config.toml
arch = "unet"
model = "image super-resolution model"
dataset = "photos with spoken descriptions (Open Images, Localized Narratives)"
train_examples = 101725
image_size = 32
crop_scale_min = 1
horizontal_flip = true
task = "super_resolution"
loss = "charbonnier"
scale = 2
norm = "batchnorm"
activation = "relu"
widths = [96, 96, 192, 384]
blocks_per_level = 2
block = "basic"
attention = false
upsampling = "pixel_shuffle"
init = "xavier_uniform"
residual_init = "none"
optimizer = "adamw"
lr = 0.0013
beta1 = 0.9
beta2 = 0.999
eps = 1e-10
grad_clip = 3.0
cautious_weight_decay = true
steps = 23900
batch_size = 192
epochs = 45.1
lr_schedule = "linear"
final_lr_fraction = 0.01
warmup_steps = 1190
weight_decay = 0.3
Rows from block 7, named by matrix and row number. Rows with one number belong to one channel. Each number is 128 + 32 x the weight over the matrix's rms, rounded and kept within 0 to 255. All counts start at 0. Numbers have three digits each.
# convs0: first 3x3 conv (model.mid.1.convs.0.weight, 384x384x3x3), inputs 170-186, a 3x3 kernel for each
# convs1: second 3x3 conv (model.mid.1.convs.1.weight, 384x384x3x3, transposed), outputs 170-186, a 3x3 kernel for each
convs0.325:110097103130110099135109099132159134112137128090121112116125114114127115096117098112121125134153151128142142116109098092077073087076073123104099104081084112075081119108112133118123098101113099117119107120110103107095116119120118121118102117116093091072079100093074087083119121133119115124097097103109114126145156149143153147108118126117135127104115111124134141129127129105113124152167156166153125153147106109110107099112124100096111126135126137129112129117098
convs1.325:116119145140130138144140145128126129121129133123126129125125125123125124124125123149154146143151138134140129101105113097099106101097109080092101093104109097104110133132138130129134143129131139138128133138127138137129142138132142141132136135130126129133120127126124120126164159152166166152155166146157162150169166160157162161149153146155160157143153145153155155156166158149159152156150142155149144150147139128129121131133123137134129142140139153145142145148140
convs0.326:210184190201172169202196182122127123124142138149142100134142157138145176136129133124131126119117130101084072101107135125157164149147136117114144087123153122143154202191166178162168129135141255255245255179177213175160136133139117124132121115107141149139139141139122126126131119108110105111113095085123110106130137132134113081147134117121134136111114108141119110109107106099092080135117093101056045098113111230202190207190183196197201137122117105092047103105100
convs1.326:108115119109113114113124102064079092080098105099104109044066085068086099092098106153158142144148138137142146091084088097107104109115112099105106110115110117120120068078091085097105097106116238199180193171154172153145127131118120125119122136124038067085080089103093102109175165174165155163168164157163154141140140133135142140159160155152148143143147146175172172155156165152161167185158165156147146142143137205204194194177160180159150193189174180171159166157150
convs0.327:217195226197178184194195182122130114125133113138118101131139138137136147130131131121124124116108105105094065101105134115135151145137144112100133094116141134134148203198176178145170137128126255255251255182185222189185128133120114112119109100101145147132149127126121119119122112113102096101106092084123115102141153126128094054133136123119135112105116104129121102105102100107095085139122106097051082093107099239226208224202200213202210140111106125092087110095092
convs1.327:106109118108111115121126104054082098076099106099104111019062083060086102087104110154155136146146132141147144075093086096107105110119117091110103106113116115121120071076095081100110095106115237202174201163156170151143125125122120124120124135126034064090072096104091106113176176173177159163170159151164154142146140133133138135171166151155148137150150146184163165157155161157158164186165162156148145149138133224213182220173155184154148212192169194163152166152145
convs0.328:222189196187171158187179167118125111127139140132129104130144150129144190114128133128123124120127135100078070102125133130160148149149116110108131085127150123139157223186164174141161149143134255255255221168170201174147138139131118129135113119108147167139132141159121123118126114114115105107110089087133124116136131124127112082153136124125148126117123107138114096118110110103092085122110087082069038082110109235232203199191182180177184144116120118108062110100094
convs1.328:109109126124114125124128108072079099083098105096109115041065084069091102095103111142147135141146139134145149095100093107115110112120117111112108117113116125121123070085096089097109103107119219195175185162152168149142119123115112130120118137125056080094082094107096108113175170171159151159158158156155148139136133128132138134154153153147151135142147140167169169159153159151158165165154155152140140141134131194186176191175160176154146190183162179167151162154145
convs0.329:199177201179165164156177175125114127139119116139135110148114129129147156113113124133121115148133114097094083132148143152169161149157130128126150101145150131142158209192166189160155168133129255222208235174174203177155142134128130124133111118132152130142127146145116120129108100108119120121105091084121113102143125128127124107143127121134125148123143122135128113127121117097096089128084097072084040058081106219209182194181167188179179140115120117108065113101090
convs1.329:116112123115118122122130106066080098080097108098108112043067089068094102092100111152152137146149137144146150078099098097112112111117118112110109113125120124129127068086097080101113096110122219194167192164152170150140124132115124133123123139128046079089077098103097105113185160166168153155162156149158146133139137128134137131171160153155148147145145144172161163163154160155163169179155155153141143142137129212188179207171156181155145210188163191166147167152144
convs0.330:135098106121107098130119104124165152136161152094121125115125119130139132103112108107124124148163167127150155124131127102086084093072064137140109114086087122083083145127106133123104106107116108106102101120113102109108115119122121124125108115116099110099108117112087081087112141136121124128102100115129113118135140150133146162100113124122137148104112131119123136129134137109111128143165153144154150146143112125107093125110108100105115141114122124125114126119099
convs1.330:124119146142138139145145146127128130121123127128129136123126128120124131121126134144153142139146142128139136100104109092095105096094107098100102103104105105104112123124131133130137136141148140137134138139127139145124142139132141139139129133134118125125122120124127120129164161156162167155149167144158162152169175165161174156151149152154163157144147142160158154161163168161169162158150142155149147140141135134128125139137126140136123147146136152153138155146137
convs0.331:208198233190175199204209189122112101121116098135121104130118121127126136137134142112098105107100104102091075099126132122134139140143133099093111096112128124121133198180175179156167108131121255255255255189189220185180124116101113097110115103098145134151133125131119121119113100112099092101112095086136123119162164134122099060138127120116135101096108088125112101101098094103096081145107114091064090084100101239222207214203202211203212150114122124098091105098090
convs1.331:108120117109120113112123102056087095086100106098108115026068087071093102096104111152157138142145135144147140082084094101110107112118117102105107113113112120118117070083096082097106095103114241203173201172154167149143123124118120128121123135126036063087073096104092106113182171172176158160161161154158156142139143135133141135183158152156150136148145143176169165153159165153159164179164159150145146143137134221212188205172158174154146208184166180164154166152147
convs0.332:191161194174158177154188173122118107124126114132120115145128133129130143120134148135123112130116107108101091117143127109139136137137129113104109095123126124138146229166131190143138164121112255209201232179172208173163118129111111116118102108112131131127119124125122127128116109104118110103109103077128105101149128125120112097154133113121139135104129119132125107125106102104095079138106086083087071038112103220208173209188172189176179131122115139114092122099070
convs1.332:112110126118117118131120119081098106100109115106120122063088102088104112106117122133139127129136129121135139106119114118135124128138129116123117127129125137137132084099110096111123108118127196166154168150141151137131114114114113121120119133132069093103094110116106118123159148152150138147148149141140133127125125127119125127141145134134142127136139137146148150139143151139151152147134143131121130125123124167159159161144140157140137174168156165150146155140135
convs0.333:211188222190172170194193182129150124132144131139135110134142155140134153131131135112117122109108113100089083108117143115147161145143131116105131106134151133139160215197166198167170146144133255226221255179183211184174117122119103105129111104113136129133127120127119125131102089109103105107105093082131118107146152138118114090136129100120132140103125122122119104104103108101095086137094100072079086085117107218215194202194172196186185133105110126104071110104095
convs1.333:111116122114115120123123105074091098092105109105114119047076088075098105096110115152148130139143133128142146096098096110114109121126118109116111119121114128127122075079101082106115101114123205179163179161149164144141119122114116127123119136128053081097084100109103109115171161168159146159155155151143140132131135130131132132156146140142144131139144144156154161152149161148156163161144151140135139135133129178180169181166155167149141182172159179161151160146145
convs0.334:097103099112127105122126117107129159088129119077098099105101126101128113089104098112106109112133128112115119111118127108091097114079074112091090087074079123085080106114117126132136093107134080107099082117117083107109113118122112119109107104109093085104082103106073070082120129147116107108108095097113113105125148138128138127098099096099110095094086080124126136110101095098095093142147141149176146145161127106121106089106109087100092132135135132151131118124108
convs1.334:113115146124121128137131133134133132133138146122133141125134134124128140117124142145155145144149146136140143111108113102101110091094116085093097091102109085103102136139140133140147135148158126130124126133121136134118135140137137141141134135140130135129131135135122130142151155156157162147157162141146159154163176160163164157142157151159166156152147146149157158156165157153153145143146139148147136162151145117114117123115109136122111141147139153149144155146146
convs0.335:159147193148141170133154163119127148142130146101128155106110148110127148106112128113100109124126113078091093104128162122148166132136145123117102101119128135143144169145127151103106131113080252197219201161183187169152142134143132130146114125143122127133117131136113126140105120117138142140099101111121110110144127119134154113132131139138162149115153127126129116127120123096104103134105069091096042029082080202199209173173212166171205114126131108121094087092083
convs1.335:102107126107122137117140124067082096077095114087105127046069084067085107084103123148146141145148149139144153100098098102116120109125134136136109145136125143148136062067091070087112077104134230191175198179151182156131122124122117119139112123150053077092071092112091110128149161164156156157163159143153143130140128124131125123161163150163152147158147147144154157144144162154157159192180155176153134162140113201195185203180153184161136191203175188177151181161131
convs0.336:097103091116106104130116108117144151105134132085108115109122123112126124094099096108121127160168152138145150140138135104097103096082083148132140142091094138090085121095098130112112104107115083104099097111117100106110109123123121127126111114125094092097102111106086077087108117118112099109116104119107109122143145137128131135097111121120139121113122126116121137125121128113117126138167168129135126135130117112112096104111118103111118114107118124117108120118106
convs1.336:121126145137137139145145144123129129127130132126133146126128125124125136121127146142153141140151143138144138100102108095094105095099111091097103098104110104101109119125130127133144132148157133140130136139133140137131137140139138145140135136138122124129117126134119134145159159154159172150154160141161158152168168163166162151151159150151169159147153147152163162156169157153156158153158142159147139152148136127127125139131128140134115148144141156146142152142135
convs0.337:198186202189166165171181174141128126152138128148132107136151147131157151124129145139133128137146132103092089123151144121170147139143140131117137082133148124132158204177166186154167148134139255227234224178175210188160133137133126123130114117131140150135119132143120123134105114119110126122113096083125119106140129130127122090148130126140135131120132126133122111113119119097093084138096087087081042082081114221212210196195197198194202139108108130107057108096088
convs1.337:108111123111116118122132106062080094083102109100109116049067088074094102096106113143148134138144139136144152096098100106114109114123117109117110118120118127129127075084096078099114096111120225189172186168150169148141124128119124131124120138131049079095081095108094110115172166168170148160158158150153144139137136129133135133170163153152148138144145143162166166149158164150158164162158157161145142144134128206189184210164155175152143196186164188168151168148142
convs0.338:204188222182172175179191184122142131125151126142130102137147145134132168123127130129137128118116123099085071104138132134147167138148119110104135086106152122137163202188172180138169150135145255232229234178178213183155133133123109126126112123104142139137115114135112113123113103127100108122111098084121109104138135125123112068155137126117133141111114117131121113103108114097091081131091103084071055087113114228219199220208193205202204134098103132090047109096078
convs1.338:106114120112114122120125107066082099085098106092106114036064086061092101088099109151148138146150141138148149084089094100111110108119117106109110109115118121128125074084095086096112095109118220199171198172154170150144124129117122127123120136128041072093068089105095105111181174167167156158166158151160151139138142131134137132165161148152149139152146142163163164164153158154158163179164157151146143143135128217205183197170155185156147206184165181164151163153145
convs0.339:191174188180161153155170164123111115135119110126134099135129141119136150111116122133121116142130109094074079131149156145171164145140133134129137094152161126144170225185158183146145165129125255216205224173160207172146136132133126127128124117119144152145125142142121117121105110111125129117108099087123106103127120123131123098143129126136125148122131111131125112130122116105096087119090098071088069063097110223201176194175168178173172134117120125120084119110096
convs1.339:117114119118117127130130106068083101089103110100109116051067088074093104094104111144151137147147139139142146090098094107113112118121119108114113120121118128133128075089098093101112100109123213190166188162152168145140124125118116132122118142126040072093070093108098109117182170162158148152155152147154148139136138128128135130163155148154144139140143140171163167152156157149155159173159151150135139142134129190184178189166154169152145196183164174160148159148141
convs0.340:106107096109114112119115108104115137100109112088095093099104126101114108099097083101108126120131124120117114115132153108108106094086089134134141108094103115090095107111103110117116101107104085107099088105109086108103116123121117118117108103111092086109092095095087072075114122128108100104104095101099109115124141117125121114103110127107111101104096100119126137112110111103108106157143137130150135131133119105108091101106099101110104140123129120120128111114110
convs1.340:110128147126131138138138141137131128135138145125131147136132129133134134120126137148156138149154147138143137116104109106098107102095111094098105092104110096107104129136133130139148124141156126131130125133124135138120134139137141146141130138140133126128131134138121132136144160160155165147160162144147162151160171164163171153142152149149164152154157148146159161154162156158165150145153140143146139147154131124128129122127120134126112144148143149147134149150133
convs0.341:099094115126107100135113099104141126103141123096120110105117102113128120105111104107128124136162161134146151107111106095077085095079070132127111114081086123094081126101104135119107102107119080093104088111104105112113112117114116122120109117126093107093091108101090087097105107132108113120102102114121121123143151147133151160102116125109129129107125132116127138121124133111118130155160152147147142149138112119111112109110112100104115130118137126125110125119106
convs1.341:123118145139132136143140145126131133124129131130128138124123129127127131131125138140147139143150137136143135098103110092099103105095107094101103104102109108102114122127132136135140144148151136136129133134127139138130139135131141140138132136136124124128118122130130131138159159153157167150150167142154155157166166161164160151147157146156162159144157141154162154157163160155159156152150142152154139145141143131130121135133124138135121147142136154148137149144137
convs0.342:203178186170162160162169165126108118135117109133126108145115128138146148110113111132117117157123117096086077140157157147176156146142107138134146086136156128141159211193165190148149164136124255211210211179169204179156142134135128126128119115120160136141124150150113128128104107109132126117108096084116117112133118126131130100150137128137129159125141124133130115128119117105100084117084096074087056061092107206201184200187172188182178133117125120114077120100092
convs1.342:112111123114119129117130109075086100084102109100109116046076087078094102094105112143150134149147138139145145095103102108113114118119119110115109109123124126133130075086101093105113100112121225185168197160147169147142123128117117131122122140130058078096078098106097107114188172163164152154156157147146142135139139130132133132157153153155151142144145141159162159153153161151157160167153148156142141142138129194186173192163156182152146191177168171160150164150139
convs0.343:210185215194172171202190183115135111121147117142128100134139143134139155134133140121124123118110106106088075100115125119140141140144143112094128095108148133134156193181170186128164122134138255255248255185187226180165133132118114120123113109100143146146136140138126123124123112114104094096104092085118111103123140125118097059145137116112145116107118107130122099107100095103093087132114105088062070091118104232224210220193191205189201139115112122082048107093089
convs1.343:111116121115112113118127105058074094080096104094107112037063080070086098084100109154154139148147135144146151082083095100107105112117117103104108107111112118122119069077095081094107096108117230197177200175155175153142118126115116128119118136125041070085071095101096107114176177171173153166162160156155154140147140135134137137180162152159152136146147146173163168158157162158162163177159158162141141145141131205191186211176157181157147217186169189165156169153147
convs0.344:200180205178166161159168168127116122139120115139134106145122136139145158113121121132113111155130118097092076127146147146178156149159127123128147100133151133143163208190164189151158165127128255233219232169170202180165140131133127123131111118128166135143130151149113127123113100100116121119104093087119118108137127125130132111147124123129126148114144120133125113127118116098097089122083097068082043057088107228210187200181176184182182132118119116115070114105096
convs1.344:109110122112116123126128105059080100086103110097107114017068086068088102094106113149150138146145140142141146080095098098112110112118117101109114105118117122129126067080098083103114097111118246189168198167149171150139124127116125132123119136126044078090076092106093107113191168169175154160167152152158152137139135130135139135181159152156144145150145144167167163150158159157155162173152152156139138140137127217196179209177154178157144213188167182166151165150140
convs0.345:208182181176171159179176167115122117133135124130133102125144143127142170118119124121118130118136124097075077118143139134162162151156137123120140086146166140158166208187167182149156148135125255233241216173163193173142134138138117126132116120112142166147122134141114129121121113105116131126102092082128125110133126125122118080151137126122126141115116106131127102115121120099090081125089087079083065084109114228211181189177170180176177147111125150108070113108094
convs1.345:109112122119118129124130106065084093088101105099109115046064085069086097094100107143150137139146138131139146089092094101114106115121114114110106118116118125129129071082096082100112101106121219190170184168155169151142120127116115129123117137124044072085081094102092104112180171176164153161162156152155147139139134128129137131156157155151149140141145144168172165150154160152158165173162154149142143143135130211195184201175158185157146192181174181162154166151142
convs0.346:103097106123100108135121113098131115108144127089127112099116092123129123108121103099111110146163155141158145107122118094083086094083086151135114121092094145093095124110108150133132109118121086110112105120115106115121116118114119119117109118124092085081099110102090088081112111134113111108102103119122105109148147147139147161093107114116137133107126123126129128127120129113117133136159134147147137149135111117115125119117123102114125121110120127117104126113104
convs1.346:127122150141133141148139141125130133124126135130136140125127128122129128132131141142151140142149143134142142097101102082092098103097113089099105100104112102105112122127130138130140148148154136136135138134128138135129135140130139139135137138138125125127121125125129134142160161155158177162152162143157158153172175166160160154152155148157157154143146138158156154158166167152161159157155146157153139147146139133129130136135132140134125146143138151146141150141141
convs0.347:195173186189159146203180170130149132131151142134119108136162150133166167135137146135159143119139145098096094108144137095160169131138134128112132099134153136147161228167147201156151143125118255229210255177166220186165132137131115129141096099118137139129124135149122126136107107102117123114119101081121127108144132136103111106150137114156157127115121130125117105120114113092080087132091092074080057071115106217217188213189174187186177119115114117111067112098092
convs1.347:115113123115115122124123110079090103090107113106112121063084093079100111097110115140142134131140133127140147106102099112122115119128119120118109128120114130125124079083102086103114099110125202183159181156144160143137120121114117128122114137126064087100086104112101112118162152164157148156153153150138135131131128128126126130148145137140141131132140141155156155148148159139151157153140151146128138138132133176174169171162147164149140184168157168161150161146139
convs0.348:091109099113133116119120102083095108077087086073095095076090109088104092084089087115108132103101097105108096107134149109112098109094088102126140111107105141121097108113124103114136094096117074102104075113105071099089112117135108108112108102099085089103083086086067079084127128135107095095103094080104094103126132125116113114115104114097082073100085061128128131100090086107093078136143132150166135143133112100113122094108103077092089135142127125129121119112098
convs1.348:111124144122123130134135140129139137142146146136143153124140137136147147126137146139149138142156150138150143114111115117111118103103120087097107093103112094095111121138133138151152140155165127126125124121118134127111126141135137143150134140140126132136141144142135145148141150157147167151154160138142157152154172153158162149139147147148170160150147146142150160155167157152157147144145142141148134151145140126121128110101110124114104147148144149146135159148131
convs0.349:199189208182161158168179168127119123138129124131132114130137161116151169112120126138129124126132128093082067121137150130162156151143136122120140082126153120142152210200173179147160161137131255229243230172172207175155146133132125125134112121110139150145119133152121122127114108104111117122107096089133127108140122132130119107148134122135132122120123106129122102121118113100091082129094095076079037070107102217208188191172164187176171142119120116110067117099096
convs1.349:108115121117116123130130106070084098085099109095108114041062088075095103092107112147145134138143134133141146092099094100112110113123119106110113118118120132128128071082099089102112103110118225194169184162150167148140117125118113129122117139128043078091079100105096110116187173167169156160160159150156145134138134130130135133161156146156144138142145141155161162157151160152157163161156154151138138142133129200197180199172154179150146184183169181161152161148141
convs0.350:223188207182165162164171171133125125139127114130135110132122130136142154114120127132115115148129111097085089118160142140171150144156134127133145107161156136153175216166157184155152164133124255220226227174171209183164143135135129126130116117130155130154122158146116130134115094110123124123103095083124112112136123127124121102141117110132124146139143132140123108128118112096091085126094104087084052069076112233215194199183176188178185135116115116109071111106094
convs1.350:113111121115118126122132107060075092082093106091105112032060087061090099083102109155151139154146140148149147082089092098111109111118117100114111109121118116132125070083093076098112094109119235192174204166153179155144129128117123128123120135127039071092072092104090105114181167172172152161168155150161151137147138132136137135177158151156154141155148144167168168167160164154157164187158154162140140148137134208201180219180158189159147194185166190165150167152142
convs0.351:200184226199178189196195185123123111125129113135124102131132136141135154130136140113122115117103103100089076102108140118141153145147139110093122102119139137133144192187180188143166128133130255255242246183185209183184127129114115116116114110101143140136138129131125118119127115102104096090109095086126114105141148135129109064142146120117150117104115105126122101106103096102094082145125101100066080092112103246228216209205196197191208142118111117095081105102089
convs1.351:104109121107111113115120109064079096083098106098110113033062089069093103094106111149151135142143136135145139079089093100110110111120120095108107110114115120120121075081098082099110101110115238192170201166150168146141122123116114121120120135129040075087075099108099107116199174176173152160165157154166155143145141136137139138174162148155146137144149143162164168152156161154155158181153156153143140142137131201208180203168155175153144207186166183168154162151146
convs0.352:114096102129104101131114109114152126123165143111129121106126109130142127116122112101135116131168160144153151113132117094091090090078071145141120120095089128083085141119102144122108113115120093098097102108110097095108113118117126130130121118127094103088097117107091080089117128126118120121107103122127113120144140143145152157102116119123144140118124127122121138120123134116117126151164131145144135144142119117107113107102111092093109140109116129120102129118100
convs1.352:124122143139132140144136139121124125124125131130123134121118125125125128132124133137150133141143134136137131099101106097094103105094111092101110105107118105108113122120124133126133149147149134136137134136134139140129138135130139136134138133132119122124122123123131122129159158156156163149152162144156154152169170161164175154150152143147153151145147140152152156157160157151168149152148146147150137144144132132131128137136130141135124145142138148142144145145142
convs0.353:198190227191173179206201179125129117126133121140132111136141137135137146139136145116116128109108113100088085112110146116146146142147145111112135105138150132143162220192170206170173149141134255221220255184177229191177121122111110100122112106105140123129143123121122120139107085109100092107106093075129113109132148141118112088141133114119141123105129125123106104100101103105093088140108109084080097082113108223208178212198184193185185142112111130097081117110093
convs1.353:110115125113113114120121107069090099092103112104112115054074095081093101100106114149147130137144134132141141093102096111113107119122117110113108115121113120125122077080101081102115102110121219177169183159149158145143118117113120120122122131127052084098082101109105111116168159169159147159156162153146144135136134132127138132154153147146144133139144144157160161149153167146157162160147151141136145135138130184178180185161150165149145183173164173162150162149143
convs0.354:211200200195172163172179174137134132155136133151137111133146146128145155123130129146139128134131124107090084122128144131171161136143136120123138098141158127134154213201159181144159153128125255255230226179171204176159138145132131125132120119127139166145124132144115127126117110113114127121114093087128119101147124122118120091147134129129122145112131113135121118116117118100094089128092075078079054073090110216203196208192187195191192142103099143105066107101089
convs1.354:121122131121123124121125102064080093087102110099108115043059082072094103093103113151150144144144140134141147083092097096111111114123116112112111117119117123132128070076099076100113095110120233199172192169152167150140123134122119128127119140127047071086071095106094108116172176175165153160156156151149155139138136132131136131161161149157151140144143142161167168154160166150155166177168153157143141142136125201214186196168158181152144207185170187165153161151141
convs0.355:195170211189165177177188175119136115120145122133125112136141141140144146128136139122121129112109118099092085101119140132145155146144144105094134095126149130139155205186174188142161136140132255255255255181185213186177123132120109118119110105106145144133130127130121127132114112115110099095111096085131115106150141127120111090146138111114130119102123111133118095106104090097088078126103115083061087074113103227220204215194190194193202146111119125099083111103086
convs1.355:105112121113114117120126105071089102087101108100111117049071089078096104094105113142142131143143134134145144098098098102111113117120118107114111118118117126125125078088100085105115099109120226185166189158149164146141113124112111125120118137125054081095075099109100111114167159162157151156153157152151149139136137133127133135161152148146143133144142140157158160152153159149153157165153152143134137138134128206190171192162152167151144181175163170156148160149143
convs0.356:204191202175168167160173171118116119141120118134131104134127131113147159113117118127117118137128114100070074129150143148169158140141123124131146087134152120136159208184162180132156163130132255225233225172169202173153139138126126126129115119115147160163113134143117121115109106105117123119105091079125122107134123127127126089150138129128126143121136113132128111119123119104087082126087098076081040054095109217203183196178172183175185143116115130109064115102089
convs1.356:119113123119120126130133104054079098080100109096108116040057084067088102086104110156155142149146142139144149078097096094110108111121116107115113118122119122131129071083098075100114093107119239196172205163153175150141122126116121130125121138128040073092067090104096108114192172166177152158167160150160147138135137128131136129169160152161147143148149143164160167166161163154158165183158155159138140143135127212197183216175158179155147207177165191167150168151142
convs0.357:211196192197172174190184180122133124129145132139117093132142137126145158117122134125137132118124130103087063099112120112160152148152135113120142092131158135130156199186161178158165146133139255255249236172178200175160137146133121135128119114110142151120130125160120123120125115099108115106105090084120111110143140132133116072147136124121134128115121112142119105109112114099090080130113073086066042096114107228223200210198184189187185132116114117095040104100094
convs1.357:113116125117113117125122105070077089082101103096107113034061080066091097094101108152156140143150144130144145084094091101109106114119114105107103109111113122119120071078094078097110097104115231207179184169156173151144124125120116128124117137128037068086075094100098109112179174175166152168162158157158158144135137135135136133178163155148147139140146148175171170153157163151161166175159161157143143144140134204207198206173157173157145212195175188165156168155144
convs0.358:201187221178164161176177162140128118146124124134145127151130151121143139105109121136123118121133107090082080120138139146164174138146100114118136076125144133151143206189149181134126153125091255209228221173170216177149141128126127119129097120129155143133108141133109111115117131126137140125110093087139118100161128110134123125153130136136142147123127116141128116142129117111092101124077101048076048057104088235207199221186183201190182137116120113114081106092096
convs1.358:114113124122120123129124104069088101089103109104112115042073091068096104091107114141146134139142137131140148083099094102118114116127121123117110125122121132134125063075099073102115100113125224189166196163152171144136114126115118131126116141128039075096078097109101110117165161167161148156155149148146135133130128125123130128153154141144148136138139137157157158147148151147150160168149153150137138132131126186182180184168151177149139190179163176159148160149138
convs0.359:212194225190169171171175171129123120150131107151140094126132128118134151122114125112112116108123108086073072106134130119156164131144120110120137085129151127146166197183151156119133157129117255255239231180178223194156132137122121112124118114122144171152108132155112117127120120123127138123110096082132126116140122107124109094149133132127128148121134126151125114126122121102084085129094102075073045080086103242230196220204185199192199141114121134098065112097096
convs1.359:110112123117122124120133105073090101094103110102108117058075090073094105090102114148149131148143135136141142089093094105114110113122117107113109117120118123133129078082100083098113098111124219188171196163149170147140124125116118133124120138130055081091087096107099109115173163165160155159158156147149142134132137129132134133158153149148144135142143140153156160159155158149157164171150151149138139135137129190179182186172153173154142181168164177157150159149139
convs0.360:201178212180172170165176179123122119140118122136138102143139134122149169107124120128118125134121128098091088133147140144179170138148125129128147096142149121137152197206167188164163156136132255221226215180186196176163131131129123123128116119128158155149117137139110119115109115113117123115105092086119109101127125143131127091146124121126118141125137120130121111120115116101094095124085097085083040074083108209190189199180178183179196129116113141109066114095092
convs1.360:114116127115126123121130106059081094085099106101104115039060084058092101090101110154150144151146139144141146076092091093107107109117116109110109116124120121130127073079097076102112092110118239193176201171154175152140125133120125132124124129129040069092077092104091106114190174183167152155161160150162150139138141130136136132167163156154147144149144145176175167166158164157161168173166158150145142148141127222200183212176159186154142191187164186165152162150141
convs0.361:215192171179181173192186180112128120120132132138124094121141153127147172122129142121129129114119129097083074114122120136156162147143137123122146094139151126145162204187170179160169135137137255255255231177175201177164126142136113137130116110106147171137137145176122124133123115113106126112107092083133116112135138124129114081143134121117136137112115110135125111117111117100089082128108057089072034095112109234224194188182177181186196141119120127105048115103093
convs1.361:107115125114117127119130104058080090087096106097105112048063081072087096091099109147151138143147139130142148076086087097107103107120114108111105113111114122117119077077099080097110099105115227209175195164157169149143119125117116129123117136127046078085077094102101104110183163184158159165164162158161151139138135131134139135173162160153154140148146144161175169160162165152163164177161162150148147146143133203210185191173161172154147214194167190168155164153148
convs0.362:205198219180176170178182182118126124126143146140128106125129142123132167125123127112118127117121143096084080116139152124153150143141131115113137097118150134140160204185169177146173146143131255225245214177180199184148127131136109125137112108107140152145117131123118119114115102112100110114108095085126121110132127133126113065136128124118132131117120098125115107107112113101093076134095106087084039082092110214208194199187184188186198144116118149112058111099085
convs1.362:110112126121120124124128108070076093076098105096107113050070080075093099089104109149152135145150139131144150088092091102110105112119114108115110117119114124126124077081098086096112096107118220189171194169154170149142118126121114130122119142129049066086078091103099107114182168173164160166157159152161150138140137133135136133159164159152148141142149146159177170161155163152159165171160159149141141143136129208190185202178158175154146203183174179169155164154144
convs0.363:133124121125117130146130132150148136118115102107115099146161151146140138146146156133150159141135142143135136171167163136119133134120128153138167138121164143125139160165181133143156097118147128146151141138149165148144129126133123110129127115144136140137132130138124130141128144148108112122098082088089125129112118121141140117113118125106091095107089089127140140108107106111087079158133130150133130112095113119128133121130149150146149148139124124098088105097098
convs1.363:142145147150146148149149148135139141139143151127135140137141141141147149134138142143143144141141139133134131093102098091092100095098099108109109111111109109101108158159165161161165146153154142143137145139133149151145140142145138142140131130137134141141138148150133134139155152161163162158152154157169167163171171167177177175147147152149152147146140137163164167175176169164176171136140144136133137127128131141136129138128122140141136155147140154144143155157152
convs0.364:204177224195166186199203183122115109127118107141125107130126131139137147136131145112112114110102097101091075103115140122139155140139140111088120096120137129124145201187175180151159114126121255255255255186192217185186129123112114103110114101101140136135132126135129120133118114109105093099110094080136118109147154122130103056136134116116140113099113102125117099105104092100094079143121099092057075084099103243232218209206199201197207139118120116093090110098092
convs1.364:107117120114114112117127109059088097083098109100107114044069089078090104093104112146151132138143136139142142087092094098113109116120114105113106114118112121122120069080096084099112099109117221193170185164152162147142122126116117127123123137125043068089078100104096109113185168176169151162163158155162152139141139135134137134167158154157147142147147146162167171154156161155162164168159159151143139139136132193199181209171154176153147193181166180159153160153142
convs0.365:221200231194180176179192185128136125126154120142132097138132143142133140131123128117128137112109126103085070104108146115148159148143135112111140097112150129141160199199171192147172135138135255255235238181183209183174130133130107129131117116104142135130123119120121116125115105114098093105111091083129112104156134132131099052137139122116146127110124100125123107101109105099092078143115103096074080092115100216216207203195195202197210131104098123102072105103102
convs1.365:108114120112115113115122108067082093086098107095107113040063085068087101085102110156148134150147136141144142080087091102104107114114113106109111113113116118123120072082093081098107092105117229195173203171152170149143126128118121126121121132125033070087077090102095104114184174175169159162161159155161153144147145136134141138166152156156145137150147146167167164162155162154159167174157158158144146146141131232203184219176157178154146210185175184169158166152146
convs0.366:205200235187179175192192181122130125121143119138126103131132154139141144136135131123128131114111114103089079101098132106142150143140139106102130101115142134133157194198175187157169129128136255255253255185188223185186130133131112115126111105103140141141150129129125125118123110119103092106109096085123111096132146122120099057142137119116147124105123103127126102104106095105093088132116093098060077085116099236231224217208192200196198139112102126086071104097089
convs1.366:110114119113113113122123109049079091084099107098108112026058081060084099089103110158156139149148139136144144070087088100109107113117114093101106108112114124122120065077094080100107095107116247202177205171155172151146129129121117126122118140126021058087069094105094107112194173180167159165159160154163156145146140138135140138173168150163150141147152146187167169158155167151166164184164158158142141142137133237208194211171161174155146228194173192168155163154143
convs0.367:105096100112103098125120104123166144116142141091116114104126116113129118098108104104120122144170148135146143128133136105088094091073076151136122132082094134091091119106097132118104105103109088099100101110108108115109115124122126128124106121119090093097102110100090077082114121125119108118107106115109117122145141135135129138102110123122140127110121122124130135123120127109116135155161161139141124154136112115109097106121114110104117116110113123123108120117110
convs1.367:113118146136133138147143144123128130124130131127133138122125129120123125126126131140147137143148140133145143105101107094096108093097105096097104098097105106105104121124126135131137141146148137136131136134126141139123138138135137144136132137139123122129119127129124126133157161152161166151158159146153159150161168156159160155151159149154158156143151141153161155154164159155155152154148151152152148152145140134127129140131128144132121148149137158145142150149135